A small image classifier, trained from scratch.
Model: activation silu, patch size [4, 4].
Training: normuon at rate 0.0097, 12200 steps, batches of 256, held-out accuracy 93%.
Data: trained on stained colorectal tissue patches (NCT-CRC-HE-100K), 138.2 epochs.
Rows from expert 4 of block 7, named by matrix and row number. Rows with one number belong to one neuron. Each number is 128 + 32 x the weight over its row's rms, rounded and kept within 0 to 255. All counts start at 0. After the name is the row's rms in percent of the matrix's.
# up: expert up (model.blocks.7.mlp.up, 16x80x160), inputs 80-159
# down: expert down (model.blocks.7.mlp.down, 16x160x80, transposed), outputs 80-159
up.18 115 [128 139 128 128 128 128 128 128 128 146 127 135 128 128 128 128 128 128 128 134 127 128 128 128 128 128 128 134 128 128 128 128 128 128 128 128 128 128 128 128 129 128 128 128 128 128 128 128 128 128 128 128 128 128 128 128 128 128 128 128 128   0 128 128 128 128 128 128 128 128 128 128 128 128 128 128 108 128 129  81]
up.19 040 [128 128 128 128 128 128 128 128 128 128 128 128 128 125 255 128 128 128 128 128 128 128 128 128 128 128 128 128 128 128 128 128 128 128 128 128 128 128 128 128 128 200 128 128 128 128 129 128 128 128 128 128 128 128 128 128   0 128 128 128 128 130 128 128 128 128 128 128 128 128 128 128 128 128 128 128 107 128 128 116]
up.20 049 [128 128 128 134 128 128 128 129 128 128  72 128 128 128 128 128 128 128 128 128 128 129 128 120 128 128 128 128 128 128 128 128 128  89 128 128 128 128 128 128 128 128 128 128 128 137 128 128 129 128 128 128 128 129 128 128 128 128 128 128   0 128 128 128 128 128 127 128 128 128 128 128 128 128 128 128 128 128 128 128]
up.21 262 [128 128 128 125 128 128 128 128 128 141 133 127 128 128 128 128 128 128 128 128 128 128 128 128 128 128 124 128 255 128 128 128 128 128 132 128 128 128 128 128 128  19 128 128 128 128 128 128 128 128 128 128 128 128 128 128 255 134 128 128 128 126 128 128 128 128 128 128 129 128 116 128 128 133 128 128 128 128 128 128]
up.23 017 [128 128 128 128 128 128 128 128 128 135 128 128 128 125 153 128 128 128 128 128 128 127 128 128 128 128 128 128 128 128 128 128 128 128 123 128 128 128 128 128 128 128 133 128 128 128 128 129 112 128 128 128 128 128 128 128 128 128 128 128 128 128 128 128 128 128 132 128 128 128 255 128 128 126 128 133 128 128 127 109]
up.24 036 [128 128 119 128 128 128 128 128 127 126 129 129 128 127 128 128 128 128 128 128 128 128 128 128  69 128 128 128 128 128 127 128 128 133 130 128 128 128 231 128 128 173 129 128 128 128 129 128 125 128 128 128 128 128 128 127 127 128 128 128 128 128 128 128 128 128 128 128 128 128 128 128 128 128 128 132 128 128 127 128]
up.25 063 [128 128 128 128 128 128 128 128 128 128 128 128 111 128 128 128 128 128 128 129 127 128 128 128 128 128 128 169  87 128 128 128 128 110 128 128 128 128 128 128 141 158 128 128 128 128 128 128 128 128 128 128 128 128 128 128 128 128 128 128 128 255 128 128 129 128 128 128 128 128 128 128 128 128 128 129 128 128 128 104]
up.26 021 [158 128 128 122 144 128 128 127 128 128 160 128 128 128  86 128 128 128 128 128 128 128 128 128 128 128 128 128 128 128 128 128 128 128 128 128 128 128 128 128   0  77 128 128 148 120 128 128 128 128 128 128 128 128 128 126 128 155 128 128 138 128 128 130 113 128 128 128 129 128 128 128 128 120 128 128 128 128 127 202]
up.27 264 [128 128 128 128 128 128 128 128 144 131 128 128 128 128 128 128 128 128 128 128 128 128 128 128 128 128 128 128 137 128 128 128 128 128 111 128 128 128 128 128 128 255 128 128 128 128 128 128 128 128 128 128 128 128 128 128   0 128 128 128 128  54 128 128 128 128 128 128 128 128 129 128 128 116 128 128 128 128 128 128]
up.28 054 [128 128   0 128 128 128 128 128 128 129 128 129 135 128 128 128 128 128 128 128 127 128 128 128 128 128 130 128  35 128 128 128 128 128 123 128 128 128 128 128 127 128 128 128 128 128 128 128 135 128 128 128 128 128 128 128 128 128 128 128 128  37 128 128 128 128 128 128 128 128 128 128 129 128 128 128 128 126 128 161]
up.29 044 [128 128 128 128 128 128 128 135 128 128 128 128 128 128 128 128 128 128 128 142 128 128 128 128 128 128 128 128 128 128 128 128 128 128 128 128 128 128 128 128 129 207 128 128 128 126 128 127 255 128 135 128 128  16 128 128 128 128 128 128 128 128 128 128 128 128 128 128 128 128 128 128 128 128 128 128 126 128 128  76]
up.30 034 [128 128 128 128 130 128 128 127 128 117 128 128 128 128 128 128 128 128 128 128 128 129 128 128 126 128 133 128 128 127 129 128 128  99   0 128 127 128 128 128 128 113 130 128 127 133 128 128 128 128 128 128 127 128 128 131 128 102 128 128 128 130 128 138 128 128 128 128 128 128 128 128 128 128 155 128 128 128 128 155]
up.31 048 [128 128 128 128 128 128 128 128  60  58 123 128 128 128 131 128 128 128 128 128 128 128 128 128 128 128 128 128 128 128 128 128 128 128 128 128 127 128 128 128 170 116 128 128 128 128 129 127 128 128 128 128 128 128 128 164 128  37 128 128 128 129 128 128 128 128 128 128 128 128 128 128 128 128 128 128 128 126 128 128]
up.32 056 [128 128 128 128 128 128 128 128 128 128 128 128 128 128 128 128 128 128 128 127 128 128 128 128 128 128 128 128 185 128 129 128 128 128 128 128 128 128 128 128 126 128 227 128 128 128 128 128 129 128 128 128 128 128 128 128 132 118 128 130 127 128 128 128 128 128 128 128 128 128 128 128 128 167 128 128 126 128 128 142]
up.33 023 [128 128 126 128 128 128 128 130 128 107 127 128 128 118 128 128 128 128 128 128 128 128 128 129 130 128 129 128   0 128 127 128 128 128 128 128 128 128 128 128 128 120 128 128 110 130 129 128 128 128 128 128 128 128 128 128 128 116 128 128 128 128 128 128 128 130 185 128 128 128  39 128 128 127 127 128 128 128 128 128]
up.34 066 [128 128 128 128 128 128 128 128 128 124 128 129 128 128 128 128 128 128 128 128 141 128 128 128 128 128 127 128 128 128  96 128 128  62 128 128 128 128 128 128 148 132 128 128 128 128 128 128 129 128 128 128 128 132 128 125 128 128 128 126 128 156 128 128 128 128 128 127 128 128 122 128 128 128 127 128 127 128 128 128]
up.35 084 [128 128 128 128 128 128 128 128 127 128 141 126 128 125 128 128 128 128 128 128 128 128 128 128 129 128 164 128 137 128 128 128 128 125 128 128 128 128 128 128 128  71 128 128 128 129 128 128 128 128 128 128 128 128 128 128 128 128 128 128 125 128 128 128  85 128 128 128 128 128  82 128 128 140 128 128 128 128 128  67]
up.36 050 [128 129 128 128 128 128 128 128 135 128 128 128 128 191 128 128 128 128 128 255 128 124 128 128 125 128 128 127 222 128 130 128 128 144 128 128 128 128 128 128 128 181 130 128  82 128 126 129 128 128 127 128 128 128 128 128   0 201 128 128 128 128 128 128 128 128 128 128 128 128 128 128 129 129 128 129 128 128 128 128]
up.37 019 [128 128 128 128 128 128 128 128 128 128 128 128 128 255 133 128 128 128 128 128 130 128 128 128 128 128 128 128 145 128 128 128 128 128 128 128 128 128 124 128 128 136 128 128 102 128 128 128 128 128 127 128 128 128 128 128 129   0 128 128 128 137 128 128 128 128 128 128 128 128 128 128 128 128 128 128 127 128 128 111]
up.38 027 [128 128 128 128 128 128 128 128 252 255 128 130 128 128 136 128 128 128 128 127 128 128 128 128 128 128 128 128 128 128 128 128 128 128 128 128 128 129 128 128 110 128 126 128 128 128 128 127 128 128 128 128 128 128 128 146 120 128 128 128 125 128 128 128 128 128 127 128 130 128 128 128 128 128 128 128 128 128 128 128]
up.39 055 [128 128 128 128 128 128 128 128 128 128 130 128 128 128 128 128 128 128 128 128 128 128 128 128 128 128 128 128 139 128 144 128 128 128 127 128 128 128 127 128 128 111 128 128 146 128 128 128 128 128 128 128 128 128 128 128 115 128 128 128 128 128 128 128 113 128 128 128 128 128 128 128 128 128 128 128 128 128 128 128]
up.42 046 [128 128 143 128 128 128 128 129 128 128 153 128 128 128 121 128 128 128 128 128 128 128 128 128 128 128 128 128 128 128 128 128 128 128 128 127 128 128 128 128 168 128 128 128 128 128 128 128 128 128 128 128 128 128 128 127 128 128 128 128 128 255 128 127 126 128 128 133 103  18 214 128 128 128 128   0 127 129 112 127]
up.43 036 [128 128 128 128 128 128 128 129 128 132 128 128 128 128 255 128 128 128 128 128 128 128 128 128 128 128 128 128 128 128 128 128 128 124 128 128 128 128 127 128 135 128 128 128 132 128 128 128 128 128 128 128 128 128 128 128 128 255 128 128 128 128 128 128 128 128 129 128 128 126 128 128 128 128 128 127 128 128 128 128]
up.44 083 [128 128 127 128 128 128 128 128 128 128 128   0 128 128 128 128 128 128 128 128 128 128 128 127 128 128 128 128 128 128 139 128 128 128 128 128 128 128 128 128 128 128 128 128 128 128 128 128 128 128 128 128 128 128 128 128 133 128 128 128 128 128 128 128 128 128 128 128 108 128 128 128 128 128 128 116 128 120 128 128]
up.45 052 [128 128 128 128 128 128 128 127 128 137 146 128 128 158 128 128 128 128 128   0 128 128 128 128 127 128 128 128 127 128 128 128 128 128 128 128 128 128 128 128 245 128 128 128 128 128 128 128 127 128 128 128 128 128 128 255 170 128 128 128 128 128 128 128 128 127 128 128 135 128 160 128 128 128 129 138 236 127 128 129]
up.46 037 [128 128 128 128 128 128 128 128 128 128 128 128 128 149 128 128 128 128 128 128 128 128 128 128 131 128 149 128 128 128 128 128 128 128 165 128 131 128 128 128 128 128 102 128 128 125 128 127 128 128 128 128 128 128 128 128 131 131 128 127 128 128 128 128 128 128 128 128 149 129 127 128 128 130 128 128 126 127 128 127]
up.47 049 [128 128 128 128 128 128 128 128 128 128 132 128 128 128 139 128 128 128 128 128 128 128 128 128 128 128 128 128 128 128 128 128 128 130 127 128 137 128 128 128 177 158 128 128 128 129 128 128 128 128 128 128 128 128 131   0 128 128 128 128 128 128 128 128 199 127 128 129 128 128 128 128 128 119   0 128 128 138 127   0]
up.48 257 [128 128 128 128 128 128 128 128 115 128   3 128 128 128 130 128 128 128 128 128 128  87 128 128 128 128 128 128 122 128 114 128 128 128  36 128 128 128 128 128 128 144 128 128 128 128 128 128 128 128 128 128 128 128 128 146   0 128 128 128 128 142 128 128 128 128 128 128 128 128 128 128 128 128 128 128 128 128 128 128]
up.49 062 [128 128 128 128 128 128 128 128 128 128 128 128 128 128 128 128 128 128 128 255 128 128 128 128 128 128 128 127   0 128 128 128 128 127 128 128 128 128 128 128 128  28 128 128 128 128 128 128 132 128 128 128 128 128 128 183 128  67 128 128 128 187 128 128 128 128 128 128 128 128 127 128 128 128 127 128 124 128 133 128]
up.50 022 [128 128 129 128 128 128 128 128 126 128 130 128 128 255 128 128 128 128 127 130 128 128 128 128 128 128 128 128 128 129 128 128 128 128 145 128 128 128 128 128 125 151 128 128 183 128 128 128 126 128 128 128 128 128 128 130 128 134 128 128 128 128 128 128 130 128 128 128 128 128 128 128 128 127 131 161 128 114 128 128]
up.51 031 [128 128 128 128 162 128 128 128 128 128 128 128 128 128 173 128 128 128 128 128 128 128 128 128 128 128 128 128 120 128 128 128 128 128 129 129 128 128 131 128 128 128 132 124 128 128 128 128 128 128 130 128 128 128 128 128 128 128 128 128 128 128 128 128 128 128 128 128 128 129 128 128 128 128 122 128 100 128 128 128]
up.52 163 [128 128 128 128 128 128 128 128 128 128 128 128 128 128 128 128 128 128 128 128 128 128 128 128 128 128 128 128 128 128 128 128 128 128   0 128 128 128 128 128 128 141 128 128 128 128 128 128 128 128 128 128 128 128 128 128 128 128 128 128 128 129 128 128 128 128 128 128 128 128 152 128 128 128 128 128 128 128 128 128]
up.53 065 [128 128 128 255 128 128 128 128 128 126 174 128 128 128 128 128 128 128 128 127 128 128 128 129 128 128 128 128 128 128 128 128 128   0 128 127 128 128 128 128 128 128 128 128 128 128 128 128 128 128 128 128 128 128 128 128 128 127 128 128 128 128 128 128 128 128 128 128 128 128 128 128 128 128 128 128 182 128 128 128]
up.54 074 [128 128 128 128 128 128 128 128 128 251 132 128 128 131 132 128 129 128 128 128 128 128 128 128 200 128 128 128 128 128 128 128 128 128 128 128 128 128 128 128 128 128 128 128 128 128 128 128 128 128 128 128 128 127 128 255 116 255 128 128 128 130 128 129 132 128 128 128 128 128 129 128 128 128 127 128 128 128 128 128]
up.55 025 [128 128 129 124 128 128 128 134 128 128 128   0 128 128 128 128 128 128 128 128 128 128 128 128 128 128 139 128 128 128 128 128 128 124 128 128 128 128 255 128 128 128 128 128 128 128 128 134 128 128 128 128 128 128 128 128 127 128 128 128 129 128 128 124 128 128 128 128 128 128 123 128 128 129 128 130 132 128 128 128]
up.56 039 [128 128 128 128 128 128 128 128 128 128 128 128 128 128 128 128 128 128 128 128 128 128 128 128 128 128 128 128 129 128 128 128 128 128 128 128 128 128 128 128 128 125 128 128 125 131  77 128 128 128 128 128 128 128 128 126 255  75 128 128 128 131 128 128 122 128 128 128 128 128 127 128 128 128 128 128 126 128 128 128]
up.57 059 [128 128 128 128 128 128 128 129 128 119 128 128 128 159 128 128 128 128 128 128 128 129 128 128 128 128 128 128 128 128 128 128 128 125 128 133 128 128 128 128 128  61 128 128 128 128 128 128 128 128 128 128 128 128 128 122 128 128 128 128 128 128 128 128 138 128 128 128 128 128 128 128 128 128 128 135 128 130 128 128]
up.58 052 [128 128 128 128 128 128 128 126 128 128 255 127 128 128 128 128 128 128 128 129 131 128 128 128 127 128 128 128 128 128 128 128 128 127 128 128 128 128 128 128 128 128 128 128   0 128 128 128 135 128 128 128 128 128 128 128 135 128 128 128 127 128 128 128 128 128 128 128 128 128 181 128 128 128 128 129 128 128 141 128]
up.59 092 [128 128 164 128 128 128 128 127 128 128 133 128 128 128 128 128 128 128 128 128 128 128 128 128 152 128 128 128 128 128 126 128 128 128 128 128 128 128 128 128 128   5 128 128 255 128 128 128 128 128 128 128 128 128 128 255 128 165 128 128 128 255 128 128 128 128 128 128 128 128 132 128 128 128 128 127 128 128 128 147]
up.60 021 [128 126 128 124 129 128 128 128 128 132 130 128 128 128 128 128 128 128 128 125 128 128 128 128 125 117 128 124 128 128 128 128 128 120 128 128 128 128 128 128 116 125 255 128 128 128 128 128 128 128 115 128 128 128 128 128 130 128 128 128 128 142 127 130 128 128 126 128 161 129 128 128 128 128 241 128 156 128 125 128]
up.61 063 [128 129 126 128 128 128 128 128 128 128 128 172 128   0 128 128 128 128 128 128 128 128 128 128 128 128 128 128 128 252 136 128 128 128 133 128 128 128 128 128 128 158 128 128 128 128 128 128 127 128 128 128 128 128 128 128 255 132 128 128 128 128 128 128 131 128 128 128 128 128 128 128 128 128 128 128 128 128 136 128]
up.62 050 [128 128 128 128 144 128 128 135 128 128 128 128 128 129 128 128 128 128 128 128 128 128 128 128 127 128 101 128 128 128 128 128 128 128 128 128 128 128 122 128 128 128 128 128 129 128 127 128 128 128 128 128 128 123 124 127 121 128 128 128 252 200 128 128 132 128 129 128 128 120 127 128 128 128 128 128 144 128 128 179]
down.18 136 [128 110 128 128 128 128 128 128 128 128 128 128 128 130 128 128 171 129 128 102 128 165 128 134 128 128 128 110 138 128 128 197 106 128 128 128   0 128 128 128  37 128 128 217 128 128 129 128 128 124 128 148 168 128 128 181 128 128 128 180 128 128 128 121 128 128 128 234 128 128 128 116 128 128 128 128 128 126  77 201]
down.19 030 [128 135 100  97 128 128 128 128 129 128 128 128 121 128   0 128 108 128 128 128 128 128 128 128 128 128 128 128 128 144 128 128 128 120 128 128 124 128 129 128 128 122 127 128 105 128 128 139 128 128  73 128 128 128 128 128 128  72 128 128 128 141 128 128 128 128 128 128 128 128 128 128 255 128 128 148 128 128 140 128]
down.20 054 [132 128 128 128 155 128 128 128 128 128 128 128 128 128 128 128 128 128  42 127 128 126 128 128 114 128 130 128 128 128 128 128 128 125 128 128 128 128 128 128 128 128 128 128 128  84 169 128 128 128 113  74 128 128 128 127 128 128 140 128 255 128 128 128 132 128 128 128  58 115 128 133 128 128 128 128 134 125 122 128]
down.21 184 [128 128 228 128 128 128 128 127 128 128 191 128 128 128 128 128 128 128 128 128 128 147 128 128 128 128 128 128 167 128 128 142 128 128 189 128 128 128 127 147 128 128 128 128 128 128 128 128 178 128 128 128 128 128 128 128   0 132 128 167 127 187 128 128 126 128 128 129 128 123 128 128 128 101 128 128 128 142 130 125]
down.23 007 [128 128  43 128 128 128 128 128 128 128 128 128 128 128 136 110 128 128 128 128 128 255 130 128 128 128 128 128 128 226 128 128 125 128 128 128 128 128 128 129 128 128 128 128 128   0 125 128 128 128 128 129 128 132 128 128 127 128 128 128 128 128 128 125 123 128 128 128 128 128 128 128 128 128 128 128 128 128 128 128]
down.24 010 [128 128 138 188 128 128 128 128 128 127 128 128 129 128 128 128 128 128 128 128 128 128 120 130 160 128 128 128 128 128 128 115 128 128 118 128 127 128 128 128 128 125 128   0 128 173 128 128 128  39 128 128 128 128 128 128 128 128 128 128 128 128 129 128 128 131 128 128 128 128 128 127 128 128 128   0 128 128 128 134]
down.25 060 [255 120 128 128 128 125 128 128 128 127 128 128 128 128 128 128 128 128 128 128 128 128 128 128 193 128 128  52 128 128 128 128 126 128 128 128 128 128 128 134 128 128 115 128 140 128 255 159 128 108 128 127 128 128 128 128 128 128 128 128 128 128 128 157 128 128 128 128 128 128 101 128  67 128 128 128 128   0 128 128]
down.26 022 [128 132 128 128 128 128 193 128 128 128 128 128 128 128 213 128 128 128 128 136 128 199 128 128 126 128 128 128 129 128 128 128 127 129 125 128 128 128 128 128 129 128 128 128 128 255 128 128 128 128 128 128 128 128 128 127 128 128 128 145  73 126 128 142 128 128 139 128 128 128 128 128 255 130 128 128 128 128 128 128]
down.27 252 [119 128 129 128 128 128 128 128 127 128 128 128 128 133 117 128 125 153 128 128 109 128 127 128 128 128 134 128 128 128 128 128 129 124 216 126 128 131 128 128 128 128 128 128 128 106 117 128 143 128 128 128 120 128 128 128 128 128 126 128 128 128 128 128  84 128 128 128 137 128 128 128 128 128 128 128 128 128 128 122]
down.28 087 [128 122 132 128 128 181 128 128 128 128 128 128 128 128 128 128 128 128 128 128 128 128 128 121 128 128 128 128 205 164 128 130 128 128 128 128   0 128 128 128 149 128 221 128 128 128 128 128 128 103 117   0 128 137 128 128 129 128 128 163 128 128 128 211 128 128 129 128 128 128 101 188  93 115 128 128 128 188 128 128]
down.29 036 [128 128 128  99 141  64 128 128 147 128 125 128 128 128 128 128 128 128 128 128 128 128 133 128 128 128 187 128 128 128 129 131 128 129 128 128 128 128 136 128 131 128 128 128 128 128 128 173 128 128 128 128 128 128 128 128 128 128 129 112 128 128 128 171 128 151 128 128 153 128 128 128 128 128 128 128 128 128 128 130]
down.30 025 [128  99 128 128 128 128  81 128 127 128 128 128 128 128 128 128 128 128  79 128 145 128 128 128 128 128 128 108 128 128 128 128 127 128 128 128 128 128 132 128 128 125 123 128 145 128  16 128 128 128 128 128 128  92 128 128 126 144 128 128 128  95 128 128 131 128 122 170 128 127 128 147 128 128 110 128 128 255 128 128]
down.31 030 [128 128 128  99 115 128 128 128 255 128 128 128 128 128  32 128 128 128 128 128 128 128 128 128 128 128 128 128 128 128 128 128 126 128 128 128 128 128 128 128 140 128 118 128 128 132 128 128 128 128 156 128 128 128 128 128 128 127 128 128 128 128 128 128 128 120 142 128 128 129 128 128 128 127 128 128 128 128 128 158]
down.32 044 [148 126 107 128 128 109 128 128 128 133 128 148 128 128 128 128 128 128 128 128 128 160  67 128 176 128 128 127 128 128 126 128 128 104 128 128 128 128 128 128 128 104 128 128 128 122 128 128 128 128 131 128 123 128 128 128 128 128 128 128 128  54 126 128 109 128 128 140 127  79 128 128 128 128 128 128 128 128 128 128]
down.33 022 [133 127 133 128 184 128 127 128 128 128 128 128 128 129 128 128 255 112 128 128 130 125 128 128 130 128 128 128 128 128 128 128 128 128 128 128 128 129 128 128  13 128 128 128 128 128 127 109 128 128 128 128 130 128 128 128 128 125 128 128 128 128 127 128 128 128 128 125 128 128 128 128 128 128 128 128 128 128 128 128]
down.34 074 [177 242 111  48 128 141 128 128 128 128 128 128 128 128 100 129 126 128 128 126 128 181 128 122 128 128 128 128 137 127 179 128 128 128 127  89 128 128 129 122 128 128 136 128 128  63 136 132 169 128  86 129 128 128 130 128 128 128 109 128 128 130 128 128 128 128 128 128 128 128 129 128 128 128 192 128 128 128 168 128]
down.35 093 [128 128 129 128 121 151 128 128 127 128 128 145 230 128 128 128 128 128 128 128 128 128 128 127 128 128 128 128 128 128 128 137 134 128  86 128 128 143  82 120 110 128 128 128 128 204 255 128 183 128 128 128 128 128 128 128 128 128 128 163 128 129 128 128 100 128 161 128 237 165 128 100 128 128 128 128  78 101 156 130]
down.36 039 [128 128 122 128 167 128 128 128 128 128 128 128 128 128 148 128 128 127 128 128 174 166 128 128 235 128 128 128 128  98 128 141 130 128 128  17 134 128 128 128 128 129 128 128 128 128 130 128 128 255 118 128 128 127 128  97 128 128 139 128 128 128 128 127 128 128 128 128 128 128 128 128 127 128 128 128 128 128 128 128]
down.37 014 [128 130 128 128 128 128 255 129 128 128 128 128 128 128 133 128 128 128 128 128 128 128 128 128 128 128 128 128 128 128 128 128  78 128 128 128 128 128 128 128 128 128 128 128 128 128 255 128 128 128 128 128 128 128 128 128 129 128 128 128 130 128 128 128 128 128 129 128 128 129 128 128 111 128 128 128 128 129 126 128]
down.38 028 [128 134 128 128 128 255 128 128 128 128 128 128 128 128 128 128 128 128 128 128 128 128 128 128 224 128 128 128 128 128 128 128 128 128 128  79 128 128 128 128 128 128 128 128 128 128 128 128 145 128 128 128 115 128 128 128 128 128 128 128 128 128   0 128 128 128 128 128 128 128 129 128 128 128 128 128 128 128 127 128]
down.39 056 [128 128 128 128  44  97 128 128 128 131 128 159 148 128 128 128 128 128 128  83 128 128 128 128 128 225 128 128 110 128 128 128 128  55 146 101 128 128 128 128 128 128 128 116 133 127 118 128 144 128 128 128 127 128 128 128 128 128 128 177 136 128 128 128 128 109 147 128 128 133 128 128 255 128 128 128 128 128 128 130]
down.42 072 [128 129 128 126 128 127 233 128 128 128 128 130 128 129 128 123 222 128 161 129 113  89 255 129 128 134 128 128 128 127 128 143 128 128 169 128  82 128  98 128 128 128 128 128  99 128 128 128 128 128 129 128 128 128 128 128 128 128 128 128  49 128 128 128 128 128 128 128 128 128 128   0 128 128 128 128 137 128 128 128]
down.43 033 [249 128 128 128 128 175 128 128 128 139 128 128 128 128 128 128  72 128 128 128 112 128   0 128 128 123 128 128  73 128 128   0 128 128 128 128 128 128 128  99 129 128 128 128 133 128 128 128 128 126 128 127 134 128 128 128 128 128 128 128 128 128 128 128 128 128 128 128 128 128 140 128 128 128 128 128 128 122 128 128]
down.44 079 [128 128 126 135 128 162 128 139 128 123 103 128 128 128 128  66 128 128 128 128 128 128 129 128 128  92  61 158 128 255 128 176 151 122 220 128 128 181 128 148 127 128 128  42 128 128 128 236 128 128 142 128 128 128 128 128 130 128 128 209 128 128 151 128 128 128 128 128 251 156 128 128 128 136 128 255 128 190 128 128]
down.45 075 [128 128 128 128 128 128 128 128 130 128 128  65 127 128 129 128 128 138 238 255 128   0 128 128 128 129 130 128 120 128 128 128 113 128 128 128 128 128 128 128 128 119 128 164 155 128 128 128 128 130 128 128 128 128 128 128 128 128 128 100 128 128 128 128 128 128 128 128 128 128 128 128 131  65 107 128 124 128 127 128]
down.46 030 [128 128 128 128 128 127 128 128 152 128 128 128 128 128 111 128 128 136 199 128 128 128 118 170 124 128 128 129 128 131 128 128 128 128 121 128 128 128 128 128 128 128 128 128 128 255 128 128 128 131 128 128 128 128 128 128 128 128 128 249 128 128 128 128 128 128 128  21 128 127 128 128 128 128 128 128 138 128 128 129]
down.47 066 [128 128 128 128 162 128 128 132 128 113 118 128 128 128 128 128 128 128 123 128 128 128 128 128 128 128 128 128 128 128 128 128 128 128 128 128  97 128 128 128  94 128 128 128 128 128 128 177 128  15   0 128 208 128 128 128 128 118 101 118 128 129 128 128 128 128 128   5 128 128 128 128 160 128 128 128 115 128 128 166]
down.48 226 [132 123 128 128 128 128 128 128 128 128 211 128 124 128 122 126 128 128 128 133 128 128 126 113 128 128 128 128 143 128 128 128 109 199 128 128 128 112 128  96 128 119 128 128 128 128 128 128 128 128 133 128 128 128 128 128 179 128 128 128 128 128 128 128 128 152 128 128 128 128 128 105  96 131 120 128 130 129  99 128]
down.49 068 [ 66 128 135 133 127 128 128 128 128 129 128 128 128 128 128 128 239 128 128  43 128 128 128 128 128  80 128 128 128 128 128 128 128 128 128 128 128 128 128 128 128 128 128 128 128 128 128 128 128 128 128 128 128 128 128 128 128 128 128 191 128 128  89 127 135 128 128 128  89 128 128 143 128 128 128 121 128 128 128 134]
down.50 014 [128 128 128 128 128 128 128 128 129 128 128 124 128 128 128 127 128 128 128 128 128 128 150 128 128 128 128 127 128 128 128 128 128 128 128 128 194 255 128 128 133 102 128 128 128 128 130 128 128 131 128 128 128 128 128 131 128 129 128 128 126 128 128 128 128 128 128 130  93 128 128 128 128 128 128 128 128 128 128 127]
down.51 038 [128 132 128 128 128 139 128 128 128 128 128 128 128 128 128 128 129 128 128 128 128 128 128 128 128 128 128 128 128 128 128 128 128 128 128 129 150 128 128 166 128 128 101 196 128 128  93 127 128 126 112 128 129 128 128 128 128 128 128 144 128 128 128 128 128 128 128 128 128 128 128 128 154 128 128 128 128 128 128 128]
down.52 163 [128 128 128 128 128 128 128 128 177 128 128 128   0 128 128 128 128 138 120 128 128 128 128 128 128 128 108 128 128 128 128 128 128 128 128 128 128 128 143 128 128 128 128 128 128 128 128 123   0 128 128 128 128 134 128 128 128 128 126 128 128  76 128 128 128 152 128 128 128 128 128 129 128 127 186 128 128 128 128 128]
down.53 083 [128 128 128 128 128 128  56 128 142 128 128 128 128 128 255 128 129 128 128 128  68 128  54 128 128 128 119 128 128 128 128 128 125 135 128 128 128  58 128 128 170 127  62 128 125 128 140 128 128 114 128 128 128 128 129 128 128 199  69 128 103 128 128 128 103 128 128 127 128 128 128 128 128 203  89 211 128 137 128 128]
down.54 079 [128 128 128 128 102 128 128   0 128 128 128 128 166 128 129 128 122 128 128 128 128 128 128 174 128 128 128 128   0 128 101 128 255 128  66 128 128 128 131 128 128 128 128 128 128 148 128  55 128 138 128 129 128 128 128 128 128 128 147 171 128 128 128 128 124 128 125  96 128 125 186 128 128 128 129 128 118 100 128 128]
down.55 027 [128 128 127 139 128 128 127 128 128 128 126 128 128 128 128 128 102 128 128 129 128 128 128 128 128 128 123 129 128 128 128 128 128 129 128 128 128 126   0 128 202 128 114 126 128 128 128 128 128 128 128 128 128 131 128 128 128 128 131 127 128 128 255 128 128 128 127 128 128 130 128 128 128 128 128 126 128 127 141 128]
down.56 029 [125 128 128 128 153 128 128 117 127 128 123 134 128 136 128  88 128 128 128 128 174 128 128 128 125 135 128   1 245 128 128 129 153 128 118 126 128 175 128 172 128 128 128 128 126 128 255 128 128 128 128 128 128 151 128 128 128 128  96 128 128 128 128 128 128 128 136 128 158 128  83 128 127 128 128 128 125 128 128 128]
down.57 042 [128 128 126 114 128 128 128 128 128 128 128 128 128 128 128 128 128 124 128 118 128 128 128 128 128 128 128 128 132 137 128 131 178 128 138 126 255 128 164 179 128 126 128 129 128 129 128 128 128 128   0 128 128 128 128 122 128 128 128 128 128 128 127 128 128 128 128 128 128 128 108 178 129 128   0 128 128 128 128 109]
down.58 070 [ 85 128 128 128  68   0 138 128 210 128   0 128 128 128 128 128  83 128 128 150 128 128 143 128 128 128 128 128 163 128  80 140 128 128 128 128 129  68 128 160 128 129 128 128 128 121 130 128 128 128 128 128 128 131 128 128 128 128 132 128 128 128 128 143 128 128 128 128 130 128 128 115 128 128 128 128 120 135 128 106]
down.59 061 [128 128 128 128 128 128 128 117 128 128 128 128 130 128 128 128 128 128 127 128 128 128 189 128 118 128   0 128  36 128 128 128  81 128 128 128 128 128 128 129 189 128 128 128 128 128 140 128 111 128 128 128 128 128 128 128 105 128 128 181 128 128 128 128 128 128 125 101 128 128 155 128 127   0 128 206 128 128 128 128]
down.60 013 [128 127 129 128 128 128 128 128 128 128 128 128 128 128 157 128 128 128 128 128 128 128 128 128 128 128 128 129 128 128 128 131 122 128 128 128 128 128 128 128 128 128  95 128 128 130 128 128 128 129 128 128 115 128 128 128 128 128 128 128 128 128 128 128 128 128 128 128 127 129 123 128 128 128   0 128 128 128 128 128]
down.61 068 [128 130 128 128 142 128 128 128 128 128 114 128 128 255 128 128 128 128 128 128 128 128  69 128 128 128 128 144 128 128 128 128 175 128 128 128 128 128 128 127 128 128 127 128 128  16  45   0 128 121 128 128 128 121 128 128 128 128 128 128 129 128 128 128 128 125  10 128 128 128 128 128 128 128 128 128 128 116 128 128]
down.62 067 [ 91 128 128 128  98 128 128 128 128 128 128 127 128 128 162  97 149 128 243 128 128 128 128 128 128 124 128 125 128 113 128 128 128 128 129 123 128 128 128 128 132 135 128 128 128 128 127 128 128 128 128 128  54 129 128 128 129 128 128 126  46 128  57 127 128 128 123 128 128 128 128 134 128 128 128 128 128 128 128 128]